config.toml
arch = "gmlp"
model = "sound classifier"
dataset = "short read English sentences (LibriTTS-R)"
train_examples = 26041
gain_aug_db = 10
noise_aug = 0.01
n_mels = 40
hop_length = 160
input = "log_mel"
spec_augment = false
win_length = 400
targets = ["voice"]
num_classes = 2
norm = "layernorm"
mlp_ratio = 4
drop_path = 0.05
subsampling = 4
layers = 12
width = 320
label_smoothing = 0.1
loss = "cross_entropy"
residual_init = "scaled_by_depth"
optimizer = "adamw"
lr = 0.00088
beta1 = 0.9
beta2 = 0.99
eps = 1e-08
grad_clip = 1.0
cautious_weight_decay = true
steps = 12000
batch_size = 256
epochs = 118.0
lr_schedule = "cosine_restarts"
final_lr_fraction = 0.1
warmup_steps = 240
weight_decay = 0.1
Rows from block 7 of a small sound classifier, named by matrix and row number. Rows with one number belong to one neuron. Each number is 500 + 25 x the weight over its row's rms, rounded and kept within 0 to 999. All counts start at 0. Numbers have three digits each.
After each neuron's rows are labels from the 100 clips, of 14848, where the neuron reaches its largest size: "strongest on" is what is common among them; "loudest band" is the band of the loudest frequency at the time of the peak. Only what is clearly more common there than usual is listed. The data: short read English sentences (LibriTTS-R). In brackets: how many of the 100.
# u: gMLP up (value half) (model.blocks.7.mixer.u.weight, 640x320), inputs 40-79
# v: gMLP up (gate half) (model.blocks.7.mixer.v.weight, 640x320), inputs 40-79
# out: gMLP down (model.blocks.7.mixer.out.weight, 320x640, transposed), outputs 40-79

u.424:531460515529491479481468523509501516514511493519492528511530529452487499492498497487539499545506503488491540485507471523
v.424:517482522511474470557463537527526499507493506535531437514497462480517507519543511490505496502505477524521568535466564492
out.424:498490461454457472489510457526474502487497492527503525503496521534500479458527542482525520513495497462505458438478513490
strongest on: voice: male (100)
loudest band: 4000 to 8000 Hz (72)

u.52:531469513536492521518517522529495481468494537525509471506499484480489479482545487454545500489525503506479540527481552515
v.52:496463489478448518466489539534488511514512501480504554509468465476514513491511459512517559528508469491500491482510478539
out.52:486492505489491479505509489519494505493494501365511534533530507563505489502455506523522507467501477491521463483494484517
strongest on: voice: male (81)
loudest band: 250 to 500 Hz (33)

u.431:522538520510497510515460548513506539533484481527481510463474470467489471526523472499488520466536529514525515545499494506
v.431:487498501508509476530490538547527459525472475467536480513515477479507500480492448486534511495513485563500505512517529504
out.431:488493483492475509480500483524470520501450487504550485542520510516526505529539493450567511488485490477502483482535483475
strongest on: voice: male (92)
loudest band: 4000 to 8000 Hz (42)

u.430:545482516544463466511476505533534509527511512533497455489500476497518487518479481504503507500531521526470539511470513519
v.430:555506534510492439522493522526527556529490504501502494478505450520497472490511539497513470464514498502472551517455544495
out.430:506505478498517513492505469434495497458481465450520502575516498541492516503472524490468507538507517494487495524527521461
strongest on: voice: female (100)
loudest band: 250 to 500 Hz (31)

u.470:527475550543498508527534533548500503543471484521510475509505511504525474488500511463525465505493518505505519488487525521
v.470:474511483524483493480497519467562468474481522489464499514507469479515550475490513471480462464497453539533522497487536517
out.470:446504458470468507460509483505465513507489483382521517476505503506500513473475491539555495512489503459497468461497497457
strongest on: voice: female (100)
loudest band: 250 to 500 Hz (37)

u.599:544458542535519492544520526489520507499499487504502471489533492520517486512491540507472464500483545517484507522512502534
v.599:519474528493496464510479470503494535495497516474473493469469525493490478492448523537476490498470506476463488503492499470
out.599:480485469465484486505480479494500498462495498363526540488502506523497504483485489541521516526502490475490505492509505469
strongest on: voice: female (100)
loudest band: 250 to 500 Hz (31)

u.106:527478525555502474516502558509481540552508492510521479473454507472526477481545514519507489490518482521527539526475524526
v.106:473471500529519489533484507543545501562480472493535465526492448482509453495518456476542518501517492552527548519464544495
out.106:480513461487507521518510501490501504519481469442500487515518485504497523529491476465499511490484543481504525516498484458
strongest on: voice: male (77)
loudest band: 4000 to 8000 Hz (35)

u.169:546513527528503487493478503486535508513535491530500444475501491520487475486497546526525522491499535493515476489507480525
v.169:482493480486517485510482509535505488535497505507494507473489483485545491448483505475493503484502498492511493471535481512
out.169:492563508497494487525521517521504545491475489440479516515499475481518508524464504535493485492521507522538517521471517459
strongest on: voice: female (100)
loudest band: 500 to 1000 Hz (29)

u.603:540494531537512511512474525485549505469520518524526469512501485501507452493531498525489494503518523536489491517483483490
v.603:485474454468490475493481523574484461520508483498472508486501489463516499444488465480470514528498525510532449505534500529
out.603:490480506503499509481474476544497470470524497524519540553504542481539522511497515473513519557490465501485490475542461532
strongest on: voice: female (100)
loudest band: 250 to 500 Hz (30)

u.319:561490532564489497549514478480495518493503487504521460497546477483498479505492508473525522499546492537510491501504494501
v.319:521503520499441497490522514525473504470556493509496506467535457499486457488498488497490539498500508562514499485446474495
out.319:497513503511485502473520457449530468481515479421504476491509496542513534484472508517480502519522511507522479513490538508
strongest on: voice: male (100)
loudest band: 250 to 500 Hz (32)

u.413:494516497490555472555525541514505522539522492521476512494483451466513489548498477535448496470493543504499543506468515493
v.413:501495521532433495501540544535541514517505512498503470501490488525526532479495490498524539501501542487510511491511486539
out.413:466481484468482503455481503537461521512467485554528520531490542545522472484537514501546492522491460467481459463495517491
strongest on: voice: male (88)
loudest band: 4000 to 8000 Hz (27)

u.131:489432526482479475529442551556496539533482497459500476489522512495542479522515482530528530488505515506532487491539491513
v.131:510495541518477469507463541535498481513523504513489539496473480456487440513463537489532471470491491526474558486516477504
out.131:476514456466494493498509484503481511496496492503505503501487492487498536478520521475511494503504530468523496454483526474
strongest on: voice: male (100)
loudest band: 250 to 500 Hz (30)