From a checkpoint of a small sound classifier.
Model: log mel input, norm layernorm, layers 12, width 320.
Training: adamw at rate 0.00088, 12000 steps, batches of 256, held-out accuracy 96%.
Data: 26041 training examples, 118.0 epochs.
Rows from block 4 of a small sound classifier, named by matrix and row number. Rows with one number belong to one neuron. Each number is 128 + 32 x the weight over its row's rms, rounded and kept within 0 to 255. All counts start at 0. Numbers have three digits each.
After each neuron's rows are labels from the 100 clips, of 14848, where the neuron reaches its largest size: "top examples" is what is common among them; "loudest band" is the band of the loudest frequency at the time of the peak. Only what is clearly more common there than usual is listed. The data: short read English sentences (LibriTTS-R). In brackets: how many of the 100, against the usual share in percent.
# u: gMLP up (value half) (model.blocks.4.mixer.u.weight, 640x320), inputs 162-215
# v: gMLP up (gate half) (model.blocks.4.mixer.v.weight, 640x320), inputs 162-215
# out: gMLP down (model.blocks.4.mixer.out.weight, 320x640, transposed), outputs 162-215

u.264:109169108097109152103129133169103196093082128191133104138088132096126130189082163126066091107157154062098121158060101085076072130099136213091187098120147154100090
v.264:160107149077091102111156153106147064137116131139112156127193162123129116145093092121174106180162081142166146113098094130169138158127136096152113115145103082182164
out.264:144151113129112124061140100174088173107096127136156134162125137127105131099139167131132203122111060062118141119128141116063088080174123171103183086168134187163105
top examples: voice: male (95 vs 46.3)
loudest band: 250 to 500 Hz (32 vs 12.1)

u.371:147153109127178184138128090146110156102120176123146148095165138141118135184112121172060142078142176111081171148125110096065133092149149125151125078145108139136062
v.371:122147171139087222100147117101098104099096100115105158180154081088113155146148175088135133202135107107073211152070109128103071128134204103132108084172064146157139
out.371:138102109122144144087109074136144130145116207147177140080151177076117112148082145105136147125142095103068131091085144101128120104114116162182208099100121163168162
top examples: voice: female (82 vs 53.7)
loudest band: 500 to 1000 Hz (40 vs 5.8)

u.315:128138056174115194098128113103194141122143092129139107129183119090085209174108198149138132080169184135093135184077121138118114084115119161196157149161155117113125
v.315:138142198144102155096168165122129118104126121143071144148163083116104117149148156143097138197094068107127175126099075053102092097086160160117083088113113102158115
out.315:145095139077146124118148125077157116138140169057100133130123165137154145149129087067106130159127086125142122135092124146151125149067145115158141138153080125108175
top examples: voice: female (99 vs 53.7)
loudest band: 2000 to 4000 Hz (25 vs 1.9)

u.249:157156103144128191136132127122113149142102110152111167154169123147118189128112139143109123113170194117086154197151137078110139083078148129142107123115125099159125
v.249:090126154139142140144158122125104111072056090109093126170139059127103125116163116188127164101109109083115129110188127147104104080162139129092140053163148141095066
out.249:088125172160141082106139191102110126103104144170116140156122120150085107077208126125125165161102064092161170086147136141105106084118099170058078124131127111129123
top examples: voice: female (100 vs 53.7)
loudest band: 250 to 500 Hz (62 vs 12.1)

u.59:113115052157090134099168084112175171157161105122152112153176131134108159175114157095179081106150139107123201169135127055160161103080137129109145107110125100152138
v.59:073170157156119141093131139128108132082099088108089123165105083087075112097157126196127197130076115087126140121195130111088101072165156127096102073182155150089100
out.59:128187168150077077127127164117110114113130160159146140139120102134091172050112117103117144105108117114139186062173132056139162130120127135095133136111150121118091
top examples: voice: female (99 vs 53.7)
loudest band: 250 to 500 Hz (34 vs 12.1)

u.129:112149122142170132126141123082130166099091095113127119132169116092080132163103140161137131099127140055145101112105105122130088075145141131148096084119116117132159
v.129:055167105133166152136123099149117129093073109079135100184135101115070117115163145186101184118104149086159129128176120149126102067151181149096115068141166134110065
out.129:055086126189191071152133154094155171139117154125114091142124096122106157104238090089095143126128151147167098089145148170159125122097105129140150126144145160079069
top examples: voice: female (100 vs 53.7)
loudest band: 4000 to 8000 Hz (41 vs 4.3)

u.128:154145148167142130102098103085191170154129130129072066142115109125143221094155152096108139167129182122089213225108099087109177113119105164141139102117115130161108
v.128:106130175091124146077127165143104201155141142159162176117149152148119077185107099104133119183099084103119146114073076167145137118119152124139155120136102150113163
out.128:079072190141132189109139087055158095139131140074113146117154176085122097142160104118142114135158101131128122139090153156093131128103144092196177126101127157170145
top examples: voice: male (94 vs 46.3)
loudest band: 250 to 500 Hz (41 vs 12.1)

u.526:108182118174111130129085096128135143127157181144163076077111154142171124108107120156159161097183167107152082181068129146123135120161154119170140158071109140151100
v.526:101128133147126151136163120134079145069098103116136120154111096103047110103164112177094150096106113063128143117149148111101094104164161153096144081173169161135113
out.526:119151195068093151129155159071082158097098095117129163139142079115089118109122119107126103154104078124135202091182130095087137096121136138111169124138111132134105
top examples: voice: male (92 vs 46.3)
loudest band: 250 to 500 Hz (30 vs 12.1)

u.577:182095176106122094166089144120150100173151178140090152114116192088162118135137105109145111139151081142161112103102140173171183193109055087169075145092155120183138
v.577:159083134104123153127152154085154028152138148103106142137160176139135115097132089160163140105170133184135103100109152159171140173108093098163063171127153122160170
out.577:062145149105116148087154123153123072145132118116105125082144153087107100129131112153146133195168074128085144100124132090081135124112144138183118136049121110150133
top examples: voice: male (100 vs 46.3)
loudest band: 250 to 500 Hz (31 vs 12.1); 4000 to 8000 Hz (26 vs 4.3)

u.290:103092141136115202092118086136191114170171085159115141103121159071076138175147144131120124120164150112125097185107112109108122110107140119137139143138143178172138
v.290:072118129125137174127186116093141132112085087166109156161165082099075074144150121139082155162080093131127144149114127102121091110072176150153142112177089105122086
out.290:189081147118192114151121110081204128170176137107083131096139184115137155097185121080176100123160173160139087101098125121127163178093116103180100120116148120163130
top examples: voice: female (99 vs 53.7)
loudest band: 250 to 500 Hz (48 vs 12.1)

u.487:112123105178190120138114111145143099121113128169142116166140118101143199111136131124116169067131233134119117160126149111116087141145180158116133093123130137086121
v.487:174159150120090123049139148091120130068100079142112185136146115119065157139131150122138151163070077125122180123116112071112062110072142124111133079133095127177116
out.487:149175096082107130078114147090112108115142100135119085119145087114110151153041171122146134131100122136094170043144084075117121119113133169087140118104142086154160
top examples: voice: female (100 vs 53.7)
loudest band: 250 to 500 Hz (41 vs 12.1)

u.286:142158073202111185122155058127153157089086152140164161147147170158092167134112171149103173072132196162068095095152174152112104070072135157189175141101132160138067
v.286:099170141158116121072183084093095114110081066103087129186161069094081114117139150168102129154086115081135107103169114113100076063147172133119170087139146144101095
out.286:171186198107171062144133185103167146134155126163168169127132156163137096158132124149098194066135109125200063125116123142133136094133144086127133129134113118131156
top examples: voice: female (100 vs 53.7)
loudest band: 250 to 500 Hz (51 vs 12.1)

u.398:113144145139128147094134098117156119144104124092055114062139124128085126060133134079132102162130113096079093181116155124058137064108098160178129089095124113150060
v.398:114096169104116155131145126078127135114110096135189122133164161155140107147100103087129090161154105117156127136133078169098112140130145132133084105136075117119153
out.398:128105155141141148107133085122159101139137141101151131127148180118144134146144129113183127124155120120114067137073164109114120143150139105154141153138119130173155
top examples: voice: male (83 vs 46.3)
loudest band: 500 to 1000 Hz (43 vs 5.8)

u.158:125131107169167183082162088098168109110124116151156139120177142072129111164127149185146158139113141084104175197152131165096083074132150169161122082111111167121116
v.158:197106155111090128143112176090094116153136124173124130154136165112136119162062070116120112143098098139174154106041068122137104165149114113098096162132110108115152
out.158:154111075135129077104165120089135089125130104130142116153149140072108153118134178186189155102120145085115111081123173120113134124145141152125075096130165128204156
top examples: voice: female (99 vs 53.7)
loudest band: 500 to 1000 Hz (47 vs 5.8)

u.485:128153097152159126098174067118142134077145148181113126157166095092105201189134163132148169119142169080113157180184137127144121104148136126158094137144134088151076
v.485:119096099122123145119133172102152105128087109128098154161172125098134122144151144137119155133135138082165143150126118108154072153115144122165087070119121081163139
out.485:148179145088163144129131124140106076095147120082141121110150135193134144154069115109121134119125142139133075132104076157190143170110176139083060145122050073098122
top examples: voice: female (100 vs 53.7)
loudest band: 250 to 500 Hz (30 vs 12.1)

u.99:151167085180164140112114075136192160134144143099170079117132159110122138166131171108143140104138183090084149162121131133120135092100157151135167107116121174143071
v.99:128146110113107137081106100142054108143137167103099115093105098125177151085150167111167087170147105157114094132144145158095136106202134154154147148128121178081145
out.99:080094172103167133135152131122125113103142122113138158129178138032122093152180111199121133118141107111184107073135146160129097144115175104146115120140165140133101
top examples: voice: female (98 vs 53.7)
loudest band: 250 to 500 Hz (36 vs 12.1)

u.274:128135095200160121118120120131173195127169107177171102136112117122082102128120119160099156061114170086108127148107159116151096085126157148167128106105157126112066
v.274:092166106156143137120170097126064099070102057102121122160119072131103097100155116175156144121103139111147156094190141122119105073150152159116128055167143168110105
out.274:119197122152155154140135118136090154101105144129163123137138085158069096092097168121109206136090137088143108082199140130142113091144112145083200127102139148117118
top examples: voice: female (100 vs 53.7)
loudest band: 250 to 500 Hz (31 vs 12.1)

u.261:099102153121081149109117128172164195136158141218196119110141178147178105102092104141107114152156133132087156119118131153141189125117088138141171186052138161129131
v.261:130152149071104134127139149157096125077075083152093136162150094070081142121138171121106099147079122065121170107146143115075128102142152158082175081159169170151129
out.261:114094202160162166160146149150097141119130124110133164138157129089097126177150096105112124135139088097152122115118127153149117138061114091173128128141111150113091
top examples: voice: male (90 vs 46.3)
loudest band: 250 to 500 Hz (29 vs 12.1)

u.391:097163063140085104138160077098192140146111100154092103103179110117121141157087164126158057082149166121079126125091111086135098144128177104171162164139138093125119
v.391:115090142127182165129106153164102150132111147127155188164145128110128090174156084131102099163119065140126095123134077129129095135077112119152135125169099145101107
out.391:152181108078123100136122189180084110116144163158154118153113122192165174118092128126109140076113111148097123088174126134136154133203098131068117182127151118162150
top examples: voice: female (87 vs 53.7)
loudest band: 4000 to 8000 Hz (30 vs 4.3)

u.466:092088116193160092098154117146178121166122159149134139095154145052066169130152135117108149140110163086160144122116167103133136131086155085150081143097170091121135
v.466:166088152085090079125119191129069147098110110135075211156188120126148131124089076116135096176138115108156114121091131121132104088067148119163089141124114108095121
out.466:112145105159156194084138073121172095134152120107115124089123123133139139133139163160149094106160146139118139156129136110115115126136149111169140149062129136159153
top examples: voice: male (72 vs 46.3)
loudest band: 250 to 500 Hz (29 vs 12.1)

u.284:154128125175143176062152122112167081166179127170128081102164110126134166151130146104125182070164158105116197152117178129110137129080116111172096177065149093148101
v.284:128134132111150141112137119144069100077086107111096116198133054129081115108195113136088117123111100107159158070152122128141103070137166165100120103169151155134129
out.284:115083065151179123072165070121197114131146144066109113090149148084108091162158119155105195042165115109127116083138145139090159126144146132157117120113147133147111
top examples: voice: male (100 vs 46.3)
loudest band: 250 to 500 Hz (33 vs 12.1)

u.585:102178074193146125105103084191182138094164145170092125173174173137097142161093131143125104119157183122134139135096178118122096100157161151165200085114161160141147
v.585:108139188134112171140153152093107166119114144107145177112193097132105129112172105115077161138097112092116204115155128094100134107100149101132101112142066066066112
out.585:156133093164118164112151109079137110122109121139123111153186129138117149157097151091144143174124161137103131203101096098128113122129144124148090112142103109127111
top examples: voice: female (94 vs 53.7)
loudest band: 250 to 500 Hz (35 vs 12.1)

u.584:109122099182108175123172076099168193139157105202134086138115088098105160128119169148147164067154183087081112189143101132127139113131107165145108106127129113093106
v.584:110153117136125151097156106138076150096078100118096130177138063099110104102171150200089168117128114106121149149161125140123115087151174152076123084187130176107095
out.584:134151180119083135122160133108168122116133126132126131123146126051093105166069163093142140142135137131101086105079132079076126111101149157175156105097138136134086
top examples: voice: female (100 vs 53.7)
loudest band: 250 to 500 Hz (30 vs 12.1)

u.370:150185064138130112127142114117153154118128088207113093133113140081115132145099145159171109090158180112061137151136155066121116135151128193166145139101101111106146
v.370:068150129155109150110169096124107133073075097094098149148119101074056132087172141183123169105118126070152117150159143145088105093160139129081158071189162167101062
out.370:154162140123056110103147186135082175075118073157136126167123088142099171117077157056065133116089137117115184143161106094095141090159137137074152142126112116111101
top examples: voice: female (94 vs 53.7)
loudest band: 4000 to 8000 Hz (50 vs 4.3)

u.528:157166121113128133095113086115200071146113183156143112111141123118138135112132143153182095137193212104104088150141179115098132103152136131197204109135129111138094
v.528:188106150108145170087165153140088131082088130089116195166153130128161100107122113069107115187142070141107148135103099116149136147101133126129113131144089134161120
out.528:125150122192133141120143137116147179141125117136142128121152109152069153175109145115083118125117165118145110173109075086116104095096146143151125120125081077088110
top examples: voice: male (99 vs 46.3)
loudest band: 4000 to 8000 Hz (62 vs 4.3)

u.443:093127094146141120123117122113216099180177124153071045109086122115118126143147174151180114107174180157135106139094162098096149172142077103130121145047157089130142
v.443:155079204108080123082147182078110112118136121138073139125101107127128104100133129114137114197110076148126182101136092107102161148108122096148067142101091111183177
out.443:112079130158135114174087185131118138192155168122170125087120150179139127168113103070097093119138131138201159112131082173149153174088118085112097152107083082107146
top examples: voice: male (100 vs 46.3); the word "of" (27 vs 9.7); the word "and" (26 vs 10.3)
loudest band: 250 to 500 Hz (33 vs 12.1)

u.104:131161118200153166085175076151126133127134093134125108110116085096096125155091149120119187075141145063043133197098106096103097114114127167150158104133123141101087
v.104:120099125123078165082128150108114130097123070140086127160178076090095096159118121085109110149127122081118171147119099092103066100075169149147136096161084145158120
out.104:085128099207164110140115132171115164154151125136173095108103110091112175122217118198084171064121151130172122091200153165140162123170102140114139136076218162112112
top examples: voice: female (100 vs 53.7)
loudest band: 500 to 1000 Hz (30 vs 5.8)

u.49:071148106142164176107089073110178171119101094081097091081114089099134152179124148108136136098189173103107146173198149120110092127065109169164112127116161164090103
v.49:164081167085049104150131162094085087152091144152126200166133140149128112076108108124097087159125076112163162119110152104165165124114118123103108130122141126139185
out.49:116123147172139107166087153219075153138099163113196133157117127168128078118185081195091136087128104133166082113130152162142105134152101122149163108123107143117180
top examples: voice: male (90 vs 46.3)
loudest band: 500 to 1000 Hz (38 vs 5.8)

u.373:118082060137164144127085098134188092192181147115114112058119150153082171149106187142148108137189156129102144159137105109094170102133154134111092129145137102148128
v.373:090151117134132157117142097101107137078075080086118117178112078082065101093187118167130140145111139093134123121195127101103074065146164141079129101159163169117112
out.373:053105142115139165126150116065136082115099113082117139144129128067105101101192108151178096145144118116155094133123136170109106118161177111148141087178123154127165
top examples: voice: male (96 vs 46.3)
loudest band: 250 to 500 Hz (31 vs 12.1)

u.602:142131061129080117136136082194149188114106061141156122163120167080099135152096169116120115090100163083078138146101135110126147114111100125119172136083181188166092
v.602:203130120092123092150144198112100089188156120154096168110129173155151114117091125158197120129106149165134116103138128131147133120157112104097119115144111096192139
out.602:136091175109112166089163070072212072118151126081071123097140160085132127119183131138186158174171116136106123150123151134097142140128141106184136114133136157174085
top examples: voice: female (98 vs 53.7)
loudest band: 250 to 500 Hz (29 vs 12.1)

u.417:111106105107132091158105160063106144137169133162151134096106156154154158167181141162141145054116165172188121097149140127152168170157118126154112177088111081138190
v.417:139070135117140130166127115149166121110104133122112129125118142111100138120127139134140153099143120156167119127092174141120133136037102098200154134075145115129134
out.417:073186119084102150108113118163108106164141151162141100056109141151142101131040149140125109112145142153080178118141110079091144133174149150138125149023107128115147
top examples: voice: male (100 vs 46.3)
loudest band: 4000 to 8000 Hz (35 vs 4.3)

u.586:092149073191141139101114070129143135113115144159135154109131148136094203110107144135114182088135180119085090147133146092134131157124124163157120102115093096147111
v.586:110160145232141141126135155120103171123134181137135186110150117133162115081173096139026115095163151130155145167124128140131159125086108122153154125128142111091046
out.586:153100124085090160096129166132105108121118112140108115118131119124129070102069111125162129146107135122139161128110104097119129112145145131092087136102101079169193
top examples: voice: female (97 vs 53.7)
loudest band: 250 to 500 Hz (31 vs 12.1)

u.77:213115139115120066176099146127121095155159143130161152089142176111165121103139082144150111057107115177132133061107113146164156179171062106100090146091135068141177
v.77:198076112121149108161150169099129070169137120076112159111174133146124129172170123132175128088161132156105115140123165147177163130088088110139068168146135060184161
out.77:049154134102102176091128095155140082141140145116117109062127155085118098125122112150147130173168093136077143120111142092079128128129153141188149131038124131153131
top examples: voice: male (100 vs 46.3)
loudest band: 4000 to 8000 Hz (34 vs 4.3)

u.385:167202117183104156133153107133172135131126114140163112170116148122129129133170135140122101115156109181121159144150141128113124095136098086145106095133171128092101
v.385:133169112128144178124160129152073140084108123104153143137149120097065117140124176131132113151111095101076164115107082133108040090126173131168128079175093104094082
out.385:098123142123135196103161114105160110143098143111111161148130138138113128153131140174143192159135140125147128162129126150102088107143133140171177086138139125126090
top examples: voice: female (91 vs 53.7)
loudest band: 2000 to 4000 Hz (26 vs 1.9)

u.103:081143120114094125073103056171123147123076167162150158109130152055082094124098164092111114120106139089050139122124132130059118095138100208103147090124100122075079
v.103:171110139062150119116177161074082060146099144144108162145181149116164100149118106117135114148106137164172167118061081112181113150148164069140115094122165075146209
out.103:141156114165144140053150083126147148122105099133135112143147146097084138119168161159149160130110105101110139137082144087074104099155129155156178084145151153177123
top examples: voice: male (98 vs 46.3)
loudest band: 500 to 1000 Hz (26 vs 5.8)

u.279:131128122156119131165180156169162152114133122163149141116130131087122121178096153125105105082114136077159105100129097139142112145110134141095111100124184143066161
v.279:179095150098101122074164183047164085131121134115067159119120133139157135137064121115187106153103104153106174122042135094088147163118179092158073125131108092200175
out.279:089077145070157134118140156071136078146135126066096132113153152095136079140130112165176152167120095123171091085131126158111108131133146119116103102127133097177190
top examples: voice: male (90 vs 46.3)
loudest band: 4000 to 8000 Hz (46 vs 4.3)

u.193:088119054147137105145121096140143086106120089153158107172146173147107146173152186178108150107139121070104100156094102121126080097176149143146128082154161086159102
v.193:160094140096104139151174168101113102099119123115137124175168122106112163174143147129150105110091148120164164121094147138180064153131191076121153131185117085159168
out.193:141155164092132165104172128181103155063081119138119167145129118149093126166074149074104083143126118080104152172137084145116095081121129171131112092139091134123108
top examples: voice: female (99 vs 53.7)
loudest band: 4000 to 8000 Hz (70 vs 4.3)

u.346:116139120107112153134148086187172109117125101182140105107118161109139141156130101166192151149124195135128111141113137071122130155155137093147122167085167123195155
v.346:068141144136097165088192124137095145075071070110101116205154087050096106106191156155149131113107145070142169071148128113098094101122127108085134061178136161134142
out.346:135131157104183168170163110127156167148151139105114177106157136074105106200082135106124108139166116115157110143099133170129124139081109083182148124126123154121118
top examples: voice: female (91 vs 53.7)
loudest band: 250 to 500 Hz (42 vs 12.1)

u.412:091151072167120112128132113146180122173146073200151093159176139102121129180122095148109161124093140093110128148078145090163167105135084160159181130077178113118098
v.412:101158130139107158102203112133098142082085052102114166156167105053065125130138162154109097137077124073083133129121123072110093090105156134122141111170100119171141
out.412:097159139083120160119119151154090132134110140149140145120110151190135105177036145130142152112120099113088143141112118115126098115181149114117147129148045101115152
top examples: voice: female (96 vs 53.7)
loudest band: 4000 to 8000 Hz (53 vs 4.3)

u.400:075133107165173135163114150150162102151146160139175098093146172164119143143154161120087175136157168121117097179131074131145099102121151116168084104109134135119102
v.400:134115129092137188058149150153155169111113140131150194154193156129119089172109167079162075148117088144078140112088120113080068122105125148180113100178088150116107
out.400:168111159113114094131158135075083128105102089129115151147162095102077163123123183116090089126085116116153152143120102107138108089048116141127120100167174113085095
top examples: voice: male (99 vs 46.3)
loudest band: 250 to 500 Hz (30 vs 12.1)

u.13:129190050152132097139158128184141100112145114143156139155098172129163133130140103122106135104109130140154139119110113085143111093119124155127117171110186124141127
v.13:123083160136140078133147132104135196145109126161121187144191094097090118186139134140078085136152138097132156128137084147132091144068117091109107124124137122052123
out.13:124163153047096103120132168139106104126124141140127147147140163161141113162054099082135121149116081122100103121109134140124110135177127116134153143154109103131158
top examples: voice: male (84 vs 46.3)
loudest band: 4000 to 8000 Hz (43 vs 4.3)

u.242:115121159139128174108071133156071137130097160111160160096133151172148106112086102120064143172157137143102134183103097174104094109112156139143164156155101099105086
v.242:118098143124165105121168154124093060082056091089146161144137137097133135178171170083152116105128124134148112086141058119150065105153173120123127103173101084132196
out.242:103140168129137158136171122105113142090076052112109162151156132100105122144127155145140137128094093079131135114134102076117087112105184149117107086172132109138101
top examples: voice: male (72 vs 46.3)
loudest band: 500 to 1000 Hz (33 vs 5.8); 250 to 500 Hz (32 vs 12.1)

u.617:116095123192136146129150117159137131172163086149133122162154162162112160125179164178105109138118203100127111105086144135127153116154159117136136111110125148133162
v.617:108124144133115156112175120114116100108108111112067132147119075121101129081158146188119143109088132097157156132160142128090090102119132138079113096169145150138064
out.617:127144123175085138118116106119117148140145144153136100106046079163150171088144159140142141130138144148114142126198140135119165146180100145052110156138119163100102
top examples: voice: male (95 vs 46.3)
loudest band: 4000 to 8000 Hz (68 vs 4.3)

u.439:120157048184169097150143103161132177130113090174165117106166120147099162138148157129107199063144211129108077157128149130137121122142150162174161109089125154133100
v.439:111142115125145151133148098125075141081090098116097135184110084108079131102180159175121172095080128110130129120187126117113085081160161155099121062189164170098068
out.439:081117164089120093109121134100160201134123105163148111108111120083094084147149146102095113135137149141136099110106099137122124097115138162180200116123063130112105
top examples: voice: female (100 vs 53.7)
loudest band: 250 to 500 Hz (29 vs 12.1)

u.15:126114080182149089161132137159105105120110112176144125120162156135119194129163156189060174118091175093120088124134145097148160127151123140123133104068199081114124
v.15:076131125093116137164094098169094110125117145089104147122074130132117133102169100135162139075097125126138119106156163149137107128181102137138147111143128154119150
out.15:099081163176142101115134198090127152109101129182119126165160144091072106155166145146087151115103094108156146087164135138091115091064103175116141117122113128132117
top examples: voice: male (98 vs 46.3)
loudest band: 4000 to 8000 Hz (28 vs 4.3)

u.142:124158067154167153145145087097137153150108114171136133127139134086147173160121112088105154156158219095104141130053127128142150134137154122199112089148153096129112
v.142:117151133143132158116167102112074137092070106120105127160134098107098141090151154166135165105081132100127153120159145117102083065180143131095147093168138177110076
out.142:164124146095065091147145167095130115106155116127205141166112087181137118133116148095168116159145144126145131077173135089128110135153110092093161137170111153135186
top examples: voice: female (100 vs 53.7)
loudest band: 250 to 500 Hz (35 vs 12.1)

u.122:196172083149176137119160129106106111124132153127148170156118103082081188130171131082156126075152129131136183150152100080164096134128143127130114113146168122094125
v.122:065122122120159178111181084109115152091085092097120139180114109090049121152183108167084132143094111063155137138178110131096079087142146150118115084195132152095053
out.122:064124169168145101155078153141145152175131161122127116108120161174167101146084103115116100146164135163156119173120114175141144142137113099156136163125064141096099
top examples: voice: female (100 vs 53.7)
loudest band: 250 to 500 Hz (42 vs 12.1)

u.545:164163079170104112083107078113153123133095159186162161126132132114109112188124138111122127107160214110091116171084104113077141099145162186183094165085094127104126
v.545:086120161160126178081163111112130135078071088115104160199165107092109106140134131178134173139114147110118147120138121091092038064132151149118152075190143164153069
out.545:150148126123118095115161168134100107112142090141142129169133104126099105153107148189108191061107167111144148060212123121140121116156132167047155148153146109100156
top examples: voice: female (83 vs 53.7)
loudest band: 250 to 500 Hz (34 vs 12.1)

u.575:098115102198161157109109123091182123136124079175114077144148153106112193166085123170116165094153185114134128177141166136141105082071171134140116099130166104095067
v.575:167105187063087097135140167054136064136155135118118143111155145148108142103104119100178139133130097132110153100032107110153127170150164098141093153129124113198205
out.575:070158143131077104105116160142095120128107149097150117141156125140138129142083163117106120154133042121181135054183100114113094112084160144132137129124154170127182
top examples: voice: male (100 vs 46.3)
loudest band: 250 to 500 Hz (30 vs 12.1)

u.465:155102112135121116147099123115188079161139153172095065137095147162150147127188147115160106127151142158107105155142197121164163154082110096152117164106113134156099
v.465:170102148079085117146121199099089141146109160121086171152120107158131095110172090118140095166115105158147174140128104089147167138077143122122058121146069104148172
out.465:139086129145166165166177153120102114167148146096167173158163129138117103192137103124125157109129119114150125097106099153153101154131112074111095114150104084117153
top examples: voice: male (99 vs 46.3)
loudest band: 250 to 500 Hz (36 vs 12.1)

u.499:184116114125110122064150132078128065085117065091134122158189132092131117143148123101132104117125147149110135144081108138114108147119156075166117077181189129160184
v.499:101066182138125142158123153115124201124134149202132196136120147136119108144097083101080147121172112129114123116129123117149102156094110145122132114101083119033148
out.499:092112170144173147116129120173107130137115145109159168120155164172129083161137116105114108182164090121127128161083106171136102128118140096189117127133046115113148
top examples: voice: female (100 vs 53.7)
loudest band: 250 to 500 Hz (55 vs 12.1)

u.169:153151062175142184086144102132181109145175124131137142119112094118097213172094154162147141095178156136106132175080109130136094114053148169115158117127138101105061
v.169:112174120133147143097146113122102134078056100119078117163142093114067137109189159174103163120104112094117120124197131124129116101172136131101103067176138127098108
out.169:175121154092106084104121186067080122086107109136137173172116100110097059114158111162141134139115094122162154090150157146109108119116102152060148105167128143134106
top examples: voice: female (99 vs 53.7)
loudest band: 250 to 500 Hz (55 vs 12.1)

u.195:131119133122130121060084123173135162145106166169127159108083164150099087181074180095101140112115126074087134196138146144089095073091146184134190141137122107148121
v.195:186111109101118131139149170084152102135131113102116134133179127109118109136098139132151098151116073153117126112064135137147096162152181107151093137116100124182171
out.195:140165114195130116076168105132120149122112134147119125144118136132086179100169156099105182133103118106119176133110123107091115094136110163118150081137140178124127
top examples: voice: male (98 vs 46.3)
loudest band: 500 to 1000 Hz (26 vs 5.8)